Weights of a small sound classifier: 85.5 epochs.
Rows from block 2, named by matrix and row number. Rows with one number belong to one channel. Each number is 500 + 40 x the weight over its row's rms, rounded and kept within 0 to 999. All counts start at 0. Numbers have three digits each.
# convs0: first width-5 conv, stride 2 (model.blocks.2.convs.0.weight, 192x128x5), inputs 104-127, a 5 kernel for each
# convs1: second width-5 conv (model.blocks.2.convs.1.weight, 192x192x5, transposed), outputs 96-119, a 5 kernel for each
convs0.48:515487544487483604543464503477530525555464547525503532467477585513507489569567480538488412482520488534523497552483532451559470547435480507469474525457494527453502532555541510503462482493532467450494474461480472501484483473504460505458502485472478463525481440589561497476510501519522538513534469479526456494559497519549500475512474538524417550433481516566502456
convs1.48:468458466513419411514528407538515541472513489522477531464496547517472513508503488537452478556512490467586522528474524489501499510507478536570510540514445542516605520481558592438405565522533528510515500470505436516473528488489503538539514517478530535467555516513499553480487542458546451556522539583486512438470528481480500557545536529462533491414491455503492453
convs0.49:513486556560426525533518459474492488506583477468503511468547488524561393479463482457467509502461517502520484450500536538546541484546436522555506450491468538504436435526483435454467541508450529489500499500499558548440442459411489456462500530511493516568491555511556437621510553444533497513553517481504492505517443509478476531515520511434467493441484455486501506
convs1.49:482490424450459500506527544500539409500594511506504595520480537477550548481462480471493521528552508494483508500493442541491513434493349555452499536526456479498555456414487551536456501488460513538504434489595499481491442541462403471448449482456458496499466497488494507385481514493535470441560506538439523459455481518480492504534532549493542432495450446493571619
convs0.50:530506511433497533525455585462520505491598564502564445453479526435618385483510551553479446437507470494504511467561536468449576493526526522491473539491467463503559446462536512461493529462478510476457476476431520449484474502526569473559492521504428475576479552547539448493534527487447499488453480391493549535468512516540511489447526533451462580478537492505515507
convs1.50:481420448516570520535531442508575535522460469500428565528522569496476505495491487513384503460499502429483488477490478505512535479467510514507494487481499453486487523458501481594483510508459556467497469581485446514451507459531555563533482531522450491568508457579561472544461523565504518534561498566488476426448485546483477480463524448522571505453522482523496532
convs0.51:503546493480495488490547510413465515488478497543480517497519533530488440466514538494437528435531526461505513553492500455493463452503463495476529449568515505532415473476471472533480483546526454531483462528527488493536461456444455544566437486511495455460567496577487501498482542444447529446454504519519551501541475464484522492549497508517443511484480497453484548
convs1.51:565558498462440459438544513470397524432444538537522526479487486453527441479466511513480440427426498455503474496426494536457492535512580451530478568529523480530578518510480487559492499500542449562455518590480512554472442505516462457498580491507513576538476552525504482540481517502511504531494562477517542530514499477417489547456526495521500507519412528590490567
convs0.52:460471505489498489498480491545483467530538486528510499533472514474520556509473483549539532490572533469509455537495486491474525550450555533427503521483450504503481495481504518514496485472447479510482579485507555417507549499431504450502495530490540516445477434437552479588415539535436498516486509459499538486519485505460557509468553492474457498440496504515495399
convs1.52:515507547502483526482481575543526486474503489527574486513558498493516477479481497473556443462524500404509520477505450543435584482486445612490465491561456529521565465441480504445470513532535494534491523488562507519533441519525534413495457518448522460456506495547423500455533439475486506527560542497501459535542509470503560479540494509552471478559623501517499433
convs0.53:502503441495470473493527509449513404485577506483559468477471479485544497484518451476548532508525517467478463548534461544482475545447511492510439446459526544429501534507480539403526524463515538526496461523457507446551483507486454610492379562491480495472534521515561478436504476493556495466497497538623549521535445459495541496488415570508503491471430495511478471
convs1.53:532506480475538498489508548530552485553458404522442474468510469445546503516509529486526455543544438519599566443555467488506547538478473511466462502550544529497445463548464469559455421511491489421515508499512476491488542477466494523514529593520512515521506525407595438536542465521469513445503503558481521496541505512465524464524446453525489428477477501524461528
convs0.54:492462505506528521551548610474565448466434500550490453515513516523493556443472471451412567514542537561458452493527518493528451519464444544516474470546507490507458576387551445529555491465518476486514482497621509488514433511550503450506515473529538436494476461433507469520489521502492595496529570514489516602455440494544534466509463515490434534453518397460547482
convs1.54:533463493506525440527491440543517481531467533494504480491506462537570417455503490489547476491472473512515519530503502524469469455519531562522543418491446483531532492597500518573455583504547531455482413485449518515518478492471574526454518555515424536552471534549508446451489478478484523566465456546494443543512498510503582462455518479483518481465569481505465488
convs0.55:514418531525408572460400506426451557517537483513504531481579499558513506540505462537542608498483510473498526473489515502437515487518460496483518525492495442483543461517492462559501500436516532498541464499590528546505387467515466482485585525504481499468493549500556485511537548529522485499527504472449530427462513518451590543466467499472473484370472400534570511
convs1.55:517474496463485474551459517461542442505484459538489527474580514457556544584421460508499535426516517449538497473481473475420474505495567545506538556562552449500529497531518460551497456538455479523523471516520450461559440516492527472500518482453498543462479453490463474569506458405492523487477538508469491447563460505432508483482586504519454496487480542512535431
convs0.56:498475545505554529504537506579537489519516483507437559496488496454566479472562470519510555532514501507557510483516478473491541495598585482527471519463491510581441460500456478420509525529461445462462490505428487453534469468452425440482549528465403441596501507534512503477502482511541465559437524486511519490520497497498478472540557392496551433507501498513468546
convs1.56:580479471537527521478525513518525529498427481363409474533479454507494434492562421519536482525566458499442474466534511496541505502457523476480508512481554526478580519516455517535455422510534489476518484535499545509493514438476501473525530569483584457443438571467484483560500502568509405562558498513522478508555552457593499497515468485493489487523485451466460496
convs0.57:549519525475544524487479433497503420465428492472549529411456492516520521461505524506494515588499552431478553577524446460462466511412548499497494475515526492521487503555421454530565422551515523507491485531447576458482455496498493470508495449453464477627483542516588489442457463553532548547438472441551561450499509517570459529575478512461496497565535500495495489
convs1.57:470512493556539491498415487555505458488542489553550475490492508502464552493432541482501531516547511477476507480550464499579456496493558477529498505497444505489417523536482475504487510518476537450472556478454536454493540511504540467472430439479483583473479466517500537617485542518483457518456463481538471451493540533557464475512491519408483541513421501403532560
convs0.58:489537512521498460435521414484473492467425542531467533533487517472522420489492435511471506489561489523529452421484567525576408519586457486504604599493473501490544513494511490523485529493536560498472458524575426511573551512483542520570534537483487504520487472517450579535502599501512453552470481420465571544474447541489507492538450427510424470514528506528499519
convs1.58:465551559536523503530402416548490504506483587470463464420425449464561521413492533475505532519497440504434469479480542599443470501491418507446450532576499486548456446502501467476538452432448558468534448514471537482479568511516577574531477396489515480541426491561539538457525519481538495520496535541443500433510457532446562457473480497461518445528469438539538491
convs0.59:526473510536506521518393583544514551552529501488419498500481524493572429462526528517599493556519521460600499467498577516504444532488546507579512553445505546552607446576478532517435491573530524449508565446500470645495593500496550495590516484531470407542431461491518486575530502498514494530494484461477515465501581497438492501518468493489469524511452492377522560
convs1.59:507500445486479490409487489474488479571524534428543503450502499489447522502493555538486514490471554503490544554478427464542497482518501548481481432459381434493494501498537575537491515443538493516508444498503519404402468501566487457470552461555482469492529453563433500494505543508529485489480550568498576504467438538532463487535545430458521511507577551534455478
convs0.60:485488516584552505548526512441492480577540502529586483464476524451497463511490475561501470379523471487545460488456471476540496519418495476529512437457547468495577567543513512530520467445437457529487500487529507550489532518563476551468483502489490472532462515448505547461445536509430536509453565467544580505542439491471497427534532478499490518523501506446488490
convs1.60:547546469488473509464558518436470492476554488502503481516453441504487497432486460512510512593491469532505400465511479464411515502463470525441535527564492467534540459557530507476514487452533542523506470562545492574503485499464510515519492503508480461502514440571466523563495493452491558411517544502475565419483496613495505510485494538466535528482438474499534459
convs0.61:451427485471551422456462454483481475485532524531514471491455507561550580476524498485490475615467573496491422499492538479488528412467499548510447527564543586458455517370455502425503515521548516497483391494460512548560522497544575499461494488468549471484524512539523545472522502503479471442530427445535500506530532438482503534459486435520542519480481463481523543
convs1.61:414514526460502500481519507455442520507491498501466472547549466500542443525470486526463500523438517543528516568498475450505494477508533531611476435484574467523507444526546526528492433477449449534528451500484509484438547530566518572487531551559478497526541493503499528510555468533460459515538508471483477512500556471577542457478486480483462460477535491536484475
convs0.62:498502468466433501490457528567521497502452481415520503507482516521548483629492458462543462492544504471545521527480532545527443484434501456452502514470456407583536515516484467502536470499529489406476540522512509474498516481493466457511499489471517442518474460579439544506504459445548548544474527540540541519448488454492489545480417489482512494400487458457535519
convs1.62:538467498487491487462568446456485487441551497425488572515521507461542588478540486578559492585528470545518451517476534463539484531439500472491572492480557462482490540435505506525544491495589475459547451505465543539503469518457544527483433503566493482441455446526459449458538483408498484574504472450579496527508548539534474592440511534528528471495464531438527521
convs0.63:522469520540528507445439526593438478508404513520533488499475528431455566444552511464444528488545551555550510510389501496477445458476499536487512478454474505556456509549413488464521498441415544501503536537585430471475520560489504502529505485533567546545438498513473559572455502469409530530559542577477503531499513443543474489487578488515474475552446548503452499
convs1.63:495478493420522529547455494503619522466470568490490507479468456513497484474500526474488459546424491498451495510489518493514452506506432497502567479439462565521436432477525462530482476523532460494536533480477495476504423467484575430493584420534517455518476529503487556516474503510517498530567502562485466455499449456516545535563511544515560477486489552517527524
convs0.64:530506422537484464489483433551486617481451510495568511489504530463515503526464453521507445538512513496516530465461464506501470532471451480507465453520535450525589493532458503489505465446525528581504442449518602583502490469497506462456522580520461525496493519563500593493512507484568442538490447496488564492504525491507474472496571499474515451519521514445500525
convs1.64:501528529446493513488547490463492530495512436512494501497520540546495593450604463466471512509455514489510468513485495562503478524507453558517514526462514536498505467480538419467519419474519498488513463489456530515535476507513481503466537535490467515522528577416469486451476478550513528526537527404511510453528463515514486493466482531539579483552503516458613532
convs0.65:498516489446487573500420507563542536501549448484464466510474509472487430448488523463451549569415461512468466451478501604461553428489528485484464362524469461525451468527495421536502493499553406497515545578491456497472474471493517458468439531518459456500516515476460574526526505506496541577517520488456478506578488453508527525491443519505529479481464500497524500
convs1.65:471498487530551590510461464537524499517508517487500365435528488502484445556456488490488502444446525462464454485575523396423512449502550504512509555485467528488497469531481481486494440503535481478528453520462496500540466510520595451524521503521370506575521497508501518550485541487517479460522528530495349522455521532533485579532521459587466452531515424558590492
convs0.66:450528469447478569510539478480529446459452494491568488493475503475528503469553468457473501480534539482494499516518565513471529482415559475497465500494452485476623581496469522548457462520544456526503512481530540461526506535444477568485494451458557544521560493457395479553507461524519502444493442552542569508468460561425535489515530451477453518521549436500523469
convs1.66:390491513431562490533547526484453562452445499540528452485564526498496506470483512508527479541400456546505432484505514474476465552460501511505508532460471496489425522511461508517567468448476512423424464533520475492521496494510509441453510459530465536508519502488551472517437544515526558484484554582509513476427545517473522522482440478510531479501523486529500503
convs0.67:527497454541500512559526443497577424464550507546497509487488457488490492516516488538608472494506470611530547477472505511557505492510543421565548427505446494493506567506470490494536434504484610487541401522434425541541510532504504530438490535558518456539505552472550491445508545589513435462540520466504459558463476528507471442503467546472460497515505421585509477
convs1.67:515482519462481482521479504502534472428491529567458534457535566466457540516523487528535552485495576540515612512478476487551454498489535494509507570475467558473424565485493508567450475473499529488527532508495521528507465532455507489544552431570464517515532530553442490464503515445527509520504489465533490459520503538581491450576506405518513528524557491450521512
convs0.68:480487447544508465479461511526528500442521541561438511543507497575554505410519489464456512502512511478534526410443512466532458541483487405475518482478477521506525509505561490534504536497483488439558465548520490480545499503499529549531492451471469520472539453522487574519512538483509442446512543431479476543439508518524398467484542448487526528627545471452538452
convs1.68:439475504471560481543476548493546466537464543538467570489486539512511493554475433538567508466534454537524434514484469569508438477526505439539528447554562484511494471485486570528535424539555510492427555524529462488470513481534500498432520525519397487571532477521493526496523460477549509546517541516493590519518541400473563501504479527423450465542560447535569432
convs0.69:460519478523510504456503454571529565412431446496524449483515431510531480535563431516471456546481551480495449529464528509501454535505475490471525423500540509455477512500564558545498534507485460504481482487480508525520545494478478488529493425494529522505510537507464504558548489413529566549511490574390458484530552530600445587474498478469599513467526411541482482
convs1.69:526529535508508529506497481459501528493460513494420483496584482431478481507499478494489531522527519515507477509514543515441508503469471617541561502560508508522499554526479512519472473527457500480456508487563465543513488523526532489534447568518550488448584491494492528435527536472541503500565464459532436505488589488508490529493436516485443533499452520487431499
convs0.70:487474481456486558570371488561521531538473455499574474427511542513543423492467508492547491489483490446445497637523470436455517491569528503521511530507578482456542456504521494495542434540465533519500489460519524485569445501512563494445525528520462518522396497460475450513593532540455545493461461482524506520449490531540558434496558487516457485529515468527423496
convs1.70:471487528526510572551478488498500489474559497471504511518433514473535406498533463462524496492474493440574457456513548525531510513530462559476556508533538533530508467542456520438478513471440511633523474455510468566484538427488496535470539523504533469481533418513514501480503515521588520425465509440585585542458498561459447456490574523584515484511483482549516538
convs0.71:529493443505512449563458485513468521479502480546547502530493489496440449516516488517532531553546491587535488472443513524477516467508464468559494504489505501491531505474479522528527459492512518528521568492515503556443515572425500442532442493565513493489491512412501529473544412491486461540469507493544569465444451437504497445506572510505501499490425520515584519
convs1.71:401484499515527489513500416471439559505465535525469513550526502514541553496474537477565548444522517436542541473508399503566475509519489468473484468538485440534503531527477433600505495490453500472494494468520496458504479538509563486479453518531469505483532498480479500586462478418471554494543431525485442459529447522467491583504473509477509510548492561471500474
convs0.72:528495480543460474555506432454531520552493576480477482453489444555499497513439519472473540563541497490435505492465512506504531509458480474471543549421476510515531532509524483452541518463503571434444524562471463572507472468554500481486482445523495517431485505573469471475421539522531503524481492481441568547456477506527439541559509415535514459489505515468480535
convs1.72:554582490496500534535529533519488520453469475478506526497557510484439530460458484503465442437515537442484494476486510428484494489528529526502542521542460439553521383552520501442522525414529540397508465499453567564521526483464417528519540497499499513489575459530481521534508518465477509533554508544521539512483489506507517473512549499474492444471508482547509448
convs0.73:510511523449539470516521496493520469495524462528527517493450559457505518477512515493509485547469533540497534482466490439531552527501439400503477576427563526504521505453551555485529455593465535488451443503520427438503462483550574417541516496466464495468575493586469566515483547494553462455439468512456517470504518543484478448555504535487472500454536485506504505
convs1.73:474489444488504524506509499515558502418533537625526480559426457498535428458526553488497461437548561502463482459515529588480503532521479509489435534492484513501487450501561511476529560507465496464537480464522523484476511562469546520413480460497433539494446487458486551522487516515467564524480413474469557485505508432522535490487570526500491577541565498483495537
convs0.74:542529481489455585496566469550594522442534526427510465510572530499522462507425505530476524539419499508476466451463544479481522473421460518489514467464479473461493539531484492497522465519506516464504533545583515534461468498439543529435464500505504553552536494460489549497476532421521508526513520461571502596497509499493485536427512478437561510550539498486543501
convs1.74:549516485480502473523554504521551501482503548410509515524514508519425515568465512546422498537504457507514522512480518546528558485508560501517507488470555515500531426561505502551452557516500496479498480498433541451508530500497485426512493513551508477540557491462614564473509499515496512525494523483496426488504526459486475528517464461531463461511529449543496515
convs0.75:490465476503507468490502512525514548462543478540529554501567477462552549520497510470500518512443523436498497533540510540437408461529561484500501446483492492450515543497551525507494513434465513412516510482477526534595541564536463526482510495474500486388518580564509489455453466544560440540554540547553510467495493468498466452453562520517518531568522573516498510
convs1.75:490508546482485418548518477504509531503519484497475446601506524563527543496482532525482475463494591464410519487446513499560507514417542541458516531544449493452582517455510433485577480489522536561515469536478595466488574394516454477542508540521514538445456447489536513515532490540511437549543470515501537572510408464553522412490508468529477499500528479468469469
convs0.76:503524499438487489586471450540482451452519577522552499413454480536490464496558478429517515496527532485493449524527476493457491491473568469543519488414478487427515492589482515553419513591542517519491529543502540472428547499552451466426573531518442495543463479510554542542555483462448527525445496576512446536481470490521590468519497481528427497427453463523539465
convs1.76:516559475526572474475516496506530419489515482455506454429509551521451523547541437507574475550489472533475488396598481465534489503512488477534508563502489557512493529469431463486488552457434513516471547459491545554493486499515479526487421486511485530531476483517516508418441539467483502495494467509516400542497518490504424544554480485488546524453545526521533497
convs0.77:537460444488558438487465468570540521489514501544582484457485508436552561536577520509485523484530545455417493521458489545451494431571526526542526483469554497458587507489585474504481445524536537501461565490462555557580493476442482367517509531470540474463497477492534522531459464444473508483529486580567451524540513548555440611469532482511455510506507564514519546
convs1.77:537598541404450463507447546522522552456580485462556491563457523502524513493489463542484476604527513525537559509500433536487443541545506499485527428466422543543504513597481481545592508533461498477515449503516518503460476564551540429493484529515577481529444609486508432516514521509527488468579477526461486462481431540546500468486528490494424458535471469442498574
convs0.78:456455534460597481531520517534484486506550474522530466510517516447474473508531501456485497476444524523527462491435506524491541500548510521442517583476466548523545502466480502456495493477482489468537527464457472498462521405504502477484466578462573424501553514516549527437459450450487487478478546440546531480513464587488561530513562462501552493526524421489526493
convs1.78:514507489509545584478518502505514522473551532480521492467527482508439424565466525518468462483469501563497381479526493558536466515488477496520508557437594535515503524466487521519412506465466514495559453490490548505559524445476527456538503464498432557511526449563508551413491493515409486519532479441486530471555482510547492582553562463526544484494526467551561508
convs0.79:572442474493468535477506503533411500536484496553468447508496436502471511555541489485427471455470530531538462474518518562469484517446457468493537510429615496454521531500492501489452488486507494520524556497476495539573523479430510462488456425487522432453454522567570471491486600524498541504609490519518492579551495462439441528554552501539455540522505409497467488
convs1.79:540515565544531555452486546473482526506469546533555476479501552468509467496621468492531498506426488503487566478530496489483487508494573533545531476502574431465523495500539512447509491504610428451506534493455450524510510497521517555564541377435473472528510494508474525505559500468469476406491571458445542464459447472491476534461541541501511479561580503457491447
convs0.80:505481521491510477480513466493488562614443482452494557485484487413499490502476522406607499593540529519508533600481458460472469429478479502520482434533466475505535543470438614541555496501526491424469525520523536528519430479554546593461501460482498464482540502524457488518492478506411501511439537486479468563519504491564485515500499524483485498580510492524521515
convs1.80:444545552498508476502504515512522525524420504509466482464468565486518465566522547500508465516502557522472551470499517516518485492448499523487507558510521482567450458559576510423460520510517446447493541435532515475429451549448474513483559484541469457511483361461488546543542513529436467531497520526515495428497485553560537547482505493474519530549557504509442492
convs0.81:531497531460521467477512592489505474490511472449486494477509443462481442570530541512519473515448478529475487427492511526551490541526497494567465432430447465554486483481586488507445434521487524513566436456523520493489489506579484564437416535451454524446526489525468501547469442476493504488560484516480515514495515496531486520552485494425521565488517487415502560
convs1.81:472444567506470458474534506576484495601502509537473455536612501482545488435482459494550533612503439467413502511435595494484491535481477580439507450492472509517494505618519494493393492465491519494510494413557561545495462499511470544434554578438570527472414444533511476473498497533519532557491559519467442561477499541481499502467530456555482492499521563519464458
convs0.82:469460450546462498447472538594435561521525543509483551451516512537500486487508487512563587519537502523500563439435544489464489436452512555470431529555506506556455496476497563450495491479582499452540438559385501515529443520476467523501477477524515448459438504561523513551539499576487528500504520443478531539460487482506500522520480510506525544633448465493565474
convs1.82:482562532459518514505526486461423588519503497445459580499503547572499550548532497488546500524483471519436520482496573538602541555510535488519469494460408488530539510482512435538517572488497487506497477508530506447509551481423458430535439576451558443509477532440533486559592525467515524499467473568562466463547502456481553460459531497384488475532465523468488453
convs0.83:510487458522516467484470491561485563576497455537424473452568470431545493534565476506522518440470513558498451470549515472497511508461503477525521569499512521500484529504488501560462481513485509554508455479519468495465548535474431483543589522457444476584538547506438559491478482454470553574492548474468478492555472510501476475471454503480449495458490441541509564
convs1.83:498446472458501481442483522482541543488515493573470502528523532466509503492483494499484540568468494534479492461433553419494488569463420450547463499441541498583478494587519466468498495501478551446473476501503498530503457552503488421487482454459479488422460568546413507467532553541520456514624479535505588479488376544565428463501475441489503526532470469573586497
convs0.84:558515530515477494533496530531522510552518483447490451521561475528513455429547554456519532570482467492489519512490462550483478532489507439507504495518391585434533500516469515492475492517501507472470514538461490583488493521435488466455555498434508532489539619508485487515505497471551428605555445549524532594567501437433492509487510498473470505497507522492502441
convs1.84:484537536555445528515503489462475551516498461504567493541527580463479503439491489477471484473495473493488444486450465503518489456464411438518506546580452549485526496526557456513503515522528591500541471477458487523540561537464459522524466414467539503490395503480521511509464567552510465483516480507562544459509455588540474459562518498505552492465493546531477502
convs0.85:503549532440379592531454511477440471486479588447542578499473505501504585531533493498456487513535463505510525495472465495557537491472519461464501446489446400529552547536434471471522481484490531546510438486568494550449409508561554490460397513495524528563486462461443529569477523540466415492630516555473489465542516486555567441506465500446497518509462499470479503
convs1.85:621433495479481495477509498534515564478512419561467470519461467451513484505486567524526462573497469501485492520499483505516503439479510485556495512435437550549496420447509502525422508454464525450582503484558521510510531462553481459507526415523544475524458535516523530537496477573481490541492453487562477468473513475478482480489477470462464504547555501467495537
convs0.86:496485532503484484481527415511506475464487492611518548497454430458594498520484478503454530533481523425478425588455467540433523510499517536429638510469378432483517491456547493485538413537459546470452520502481506474533496492458510486530518560459478467527556454486588514498476536521521470483486485477440564442539459505478493514537496466491447475538530512525536527
convs1.86:542565483544508525545466492537438575506461550463535502508567549450502599483553526500492492461567442465495528498500482415524504533491458553566495449577472505517526515470461495478441504521548490504482548484536505484440467498579513490481472469534482546457445482388535532494553505446478509472456509468522479521517501530472458523482495534551452488505473498500442359
convs0.87:514530436466457525471443514531532491477467474471492466490542474465495565570494481521483467476508532526501536501471459500420526524527514498506499551533559517517486464522498489491549428433490434581553528521505479463489478446530542536531501439511470488399481446489502578491535562516486458490478569448447499507495496437504552476475499488542538496422487533497483580
convs1.87:493456456498477496534540456479574479510500438512440503453515473572456461471484519497507495549572474444428498525464415411552507458536565462467488482592473540559547452521471552519374521449511517556497497420600508538525501535477490483533516511460459493469499445506486467491427478515442487444504598520540509579440505568512525530488410530458537478504487510540497440
convs0.88:514463503525441536547432542504498456420490555466534452510516479559516449426444524442533531466479561554534511491505592481497490527495452468457452478480471433487446514585580530538446434503505457504489479556471502530465522489527442441503520528509567462519424479447484463551505492536480523479464482470541475487442540512497451509565494498460514552532454489523520496
convs1.88:537507518541470523478500481564522526487516453541523537532546542517424460543547538479501474464512599555547500514481552573497528424522563541498525523468536503538532479400494532519598475523516459484541545527430507530435470533489478527513436375541512517535504478435429492525496504467522441520442473484459525513468441464494475492518523508434505532509526562464519405
convs0.89:499489534503486550454467494523507528416426544576537493536523502511461489499512394514523522523499541449512450472467461475521511583501514529435473530564490546521474491446477505469491490468492551570529523512521490458448552472520469500450501464461559494496535484517555510559507504480486558526418550541506493523497471496491573537506497535540592527545471543526546480
convs1.89:453507460536546494441478464447557497441540481516497474478568607444470455474546515465513481541569483503430472493449541464435516459511431442542525538446489559468495536553468537491496487469514504485512483527489443498544457541489431516459539535464458521515539492500480516491432524500515495451560498515478490506493493477491417385464496520496513478531453512543483536
convs0.90:510543468482494452522572489514520465525448524495477493537485488498515441543458494495531570434503531527535540529546557472438485532514541511514464535503460563450501480481552539534467489456469485513497506514504475483574485493515531446547514477455533502458529464494428444570552433494471455558519455434581500514526498470451469515404476483519483530456478511485477532
convs1.90:428372473535579543542524443538548474494464506498499553471516511415576508459516560559490503491555436532450498485452498430495507508533495538488443541475522486463536589468465498497535488514537517434499505461518491475567494522511566517423482574525520530386550502541501560460513465506486532480489525544509566445480532470482568477496487488451522504496557561537474453
convs0.91:609512539469492575476496491555473454510495513489433506511483515499502503531545469468520474506478461527499456560570477463528521478530465459509517518545567490593497378530540509465575515497443464456470586519401463505525461573401467534477490530545416489490513488511430469571506436528459450476446504484469528458533545539493480530523473482536492494481489481486452485
convs1.91:508436518507463530477521536526455508526544478566561507449510424501542503581489487432513508524502567493538470501519603536499505521454545472568493479463544533446522522449479459523543490568499521409498572504512466570485528484473563500458527549457534509503507548509504544433478448503500457542525555443527569595459407547526519560509487463480531434524461513528509555
convs0.92:502525537473512508603461597502569525493546504550428522522440447576522510429479492487527538564505556463501455499527462506579417508451443489537517528498555513445519522521511547488507499507539447469497442540537485467485494585471516430511499521438548479498482462474472478557459510494517516449495522500485494472507566477551531452539480450475485526468488545474483476
convs1.92:515522437472515480566504524550520532383448601518580511472483579444497532481573521490505504524506518410528498474545512553508472497501535532488486505583469493476501462504491581554422533531470524496525545460424504465554518524500426488504450571504545538501476496528548541456486549446477541546455500525540486490593447489497508516454511447495496571494575443523513499
convs0.93:469447463447519511500489485530578521556513468512558423449518452562499528481533570510494453492596492446518505465511527526478513495519490462543545513484546497562507461499508545483464520446464519540556560488503512523468514498506478505533494491500552385517515480453476597495515496506527490599515526491469441437441495543461443505534530478521497458509490481525574490
convs1.93:578404440449440520519463553540539471471510549595483539545456497528496529514553519540488473495563487510450474439450493506488477456542497465516530596515472470514479496526497514478489482542450435515456522526514505513467475493457611504455594471534542500579484555502519543508558512492517507590496396452474474507604461516439494510523574512501436535504527521476494549
convs0.94:579550471499514482443428544574541428486520508453481433553497521502579512529509533455432489555469485476530510478507463534473570516524500523476490482447508430476486502568490503540484502551512517511507592434515465445532447507494494536416478528485510511518542493459474471467500456480484504461474446580511504419449598586571529505454516477519504454570518434482476505
convs1.94:423503525495449529461531470490530435514527487491543567483505550512458476492517484506494493545489484458655474492478554506537463551514456493490545487479470527536482512537462512468478453424501482499470515584502572463430502478520571520425459518543407447533555527503513458465488523573481556484423503505406486492474467487529475516550537475531556517485477546513449490
convs0.95:527565456495454518453573484513455493431617481472510557481538470525423544521541484502498486458430420502565488509429499473469466509416544491418493445558512537505513478525496483437545456465560496437531477487512494518441446557431468622532482495526465493473405477545503494470429562492489538464446472549464521589477405514491520506539508468433443522561520504535492503
convs1.95:469547541490512478477495497487418484445469495467490575476565489545506495474469460568478448498529469427586460486442516501527532453458522523497541432442497466411518509479468509470507413524496543440412498458509488476511517485514537494529488519478470530502540476502514547560473522514525491534499516522494528543531550444450530472545483450469506571488492500499446547
convs0.96:500396548604547490379487474520487488467555531400475515526534503553534472501529462559379510623527440501540498458473420484462442528517568501479476581460476485487489526530561529504476508453494504496582488528476421489504471489480451507571471550457500482466547516516488516531465488451493489442563509409444522522537443510514534506490471533463463523524443553481494474
convs1.96:483558505473482515500473491504475498500450446526487509452549521497537493464474501507540534490488426464542500522477590453494485494497562504587457536515516467444524447516544524454523534499504544490502500484512489526467513468516504520549481419508548424562452480502500511477450489419524532524505410467525540501480522498420483493530504501474432450604535512520532513
convs0.97:533528558505458477488484536519534497516529538486510537446525507512487482539514509447512521544496480553526508534531463484513481468544462468521523502543526419490551592517576441430490533494460505475573518429534497513472534464440519523464473448464486528533455558496485543527509479519489478532414512449502473484430427514524436598475482441521508500473535493523464404
convs1.97:524490392545527522537527515524493504480433587491435469518474525504467536446435541506514548485452423460568512552527445507484495533464441495467467528572496533485487602530467507463517485547597544461526480530484504490552465428423478502546494406456449553473546489421481470502560518517519498531495475487495483634531479456487472478599514495564505497488527464472465476
convs0.98:526491565526465537408472514543458555552579528545449508528482515511491436510473472556469503550491548534429471551509461521546512458637469568548491499489512506543606509518504530459482526485422490489444466489520503609496361548531495517536545508477559486539565491511492434460488499411434475541446478484513454502502540519507489540493520472483517466510487450509551505
convs1.98:535460463521504516553459398519437487593449539517477555484498455475463440523481525490480530457495517468428509507538484551479427468520540515544514462540440418538569486507476505562511416461518482486513546456451502533469502576507490535618544456542497465498494528528508450471469477490511463501490500437520548521439567456462528494542555512524583462476468493442531488
convs0.99:519487539538511478518516439538537586473579470463541516473551517522546453477480454486583438372485525502480501547576439451427547471582445477473437533499537487537523557477527554474468521414512574480533461498492452493467503501505506429471475559528558449546478565510549480475552535496499473468659505504441464544497531465528478452500492474479516507526452500425510450
convs1.99:579514482446437515489498527513511491508526545431517473498475482468529429500493530507515475473540530518530487460433491489518494494482480464458545527520590474464504518442511486473461503455543506489489484527514468543488461484485474474482576451467515495522520503496501525489540470452478515482466466487566431589549508468541445550506526518568458512511547569534491466
convs0.100:525504472439556445487525487466486442541532514517495475520450546433557468399525467535508511540537478461515506431507535531456494449526464493585467490477494531470493462468462494496518515561472552427505460504516492461483511522498441487475543505538538423515565477473469484558506575453525517471429477547520480524482472585507535594547496469526489491494450517483502493
convs1.100:478522544508557457469496530521517561461499495525474470505515504539495494397469538543450479536522618525358464513465546583512517440493527360537507515530452524539529520503574484505482548525486579526453581487491521533555485526481554506526549417476427477490485462511498413519510472464514485459552550497461559391487567519542458482553446547547535465474628509456464473
convs0.101:510492487483531552503536512419444501472498554510511529472479499500475463476437522508513523444558575472512549478504504438553456481461513492464484444526489546443483513502456480618557486495462523521568435497490449567502458548484479448538530498462511530569530519508501543471503556449459477465493455497508499490461439551558473496533473489556459496519497540505534558
convs1.101:532522482475544479556465508535490476456489536496525467546464465592506535521552501441488539435526479491501516519452482545443486523552531511533582486475493526491557499520458524470490448545506405491475562456532530420538529560553456556470452536467506493512472454401556508485507467514568519445421486550542588438580468458463517461488475584468493547458526519510554489
convs0.102:502499546432524565541555549517499482454544531549498544492555520513516461551457449462475523431539546493512500536512554483572490485490500512521509416545504490545540401520536515514529455463482511472492458426453487520482473464489480474506469536479537505543508555486469499506478509502515553500536544556465521491448474480511498529486525568484531505517514494516508450
convs1.102:541448569506545464496514463530526403432528539580497491450500511453516555500541524527467504527475546526545473556535429539523510469558490507511485523481571511497515479518536571460501501473493498588474468508526546556525472511417454431569515510486512469468563471443506422538567483431509524568508448553488501492531518539515544547469499559505463527464469534448470557
convs0.103:497441568545540432541523433484491505491475487476507525543536509491550514517525482534526544514513470611482531525492546473503534498558518423562464411567459484496586474507435501483492438430431528526525493608427552484500433548546506512485431477489477413494465461577450509439537538574498460516498442506455474460495537523527553531465461502485512473490509555556528511
convs1.103:585459486526479517519470449498534443556519527616496501479523483488474457474509534479549485414453579461514422548519502528545510459508462410591516477467510504481540525525512490455537473490505517504486497475528521528531467543418520544561476502536483477513479602505490493505490550543458487452470443515512474440510500512520458474453500438467497481563496557508507477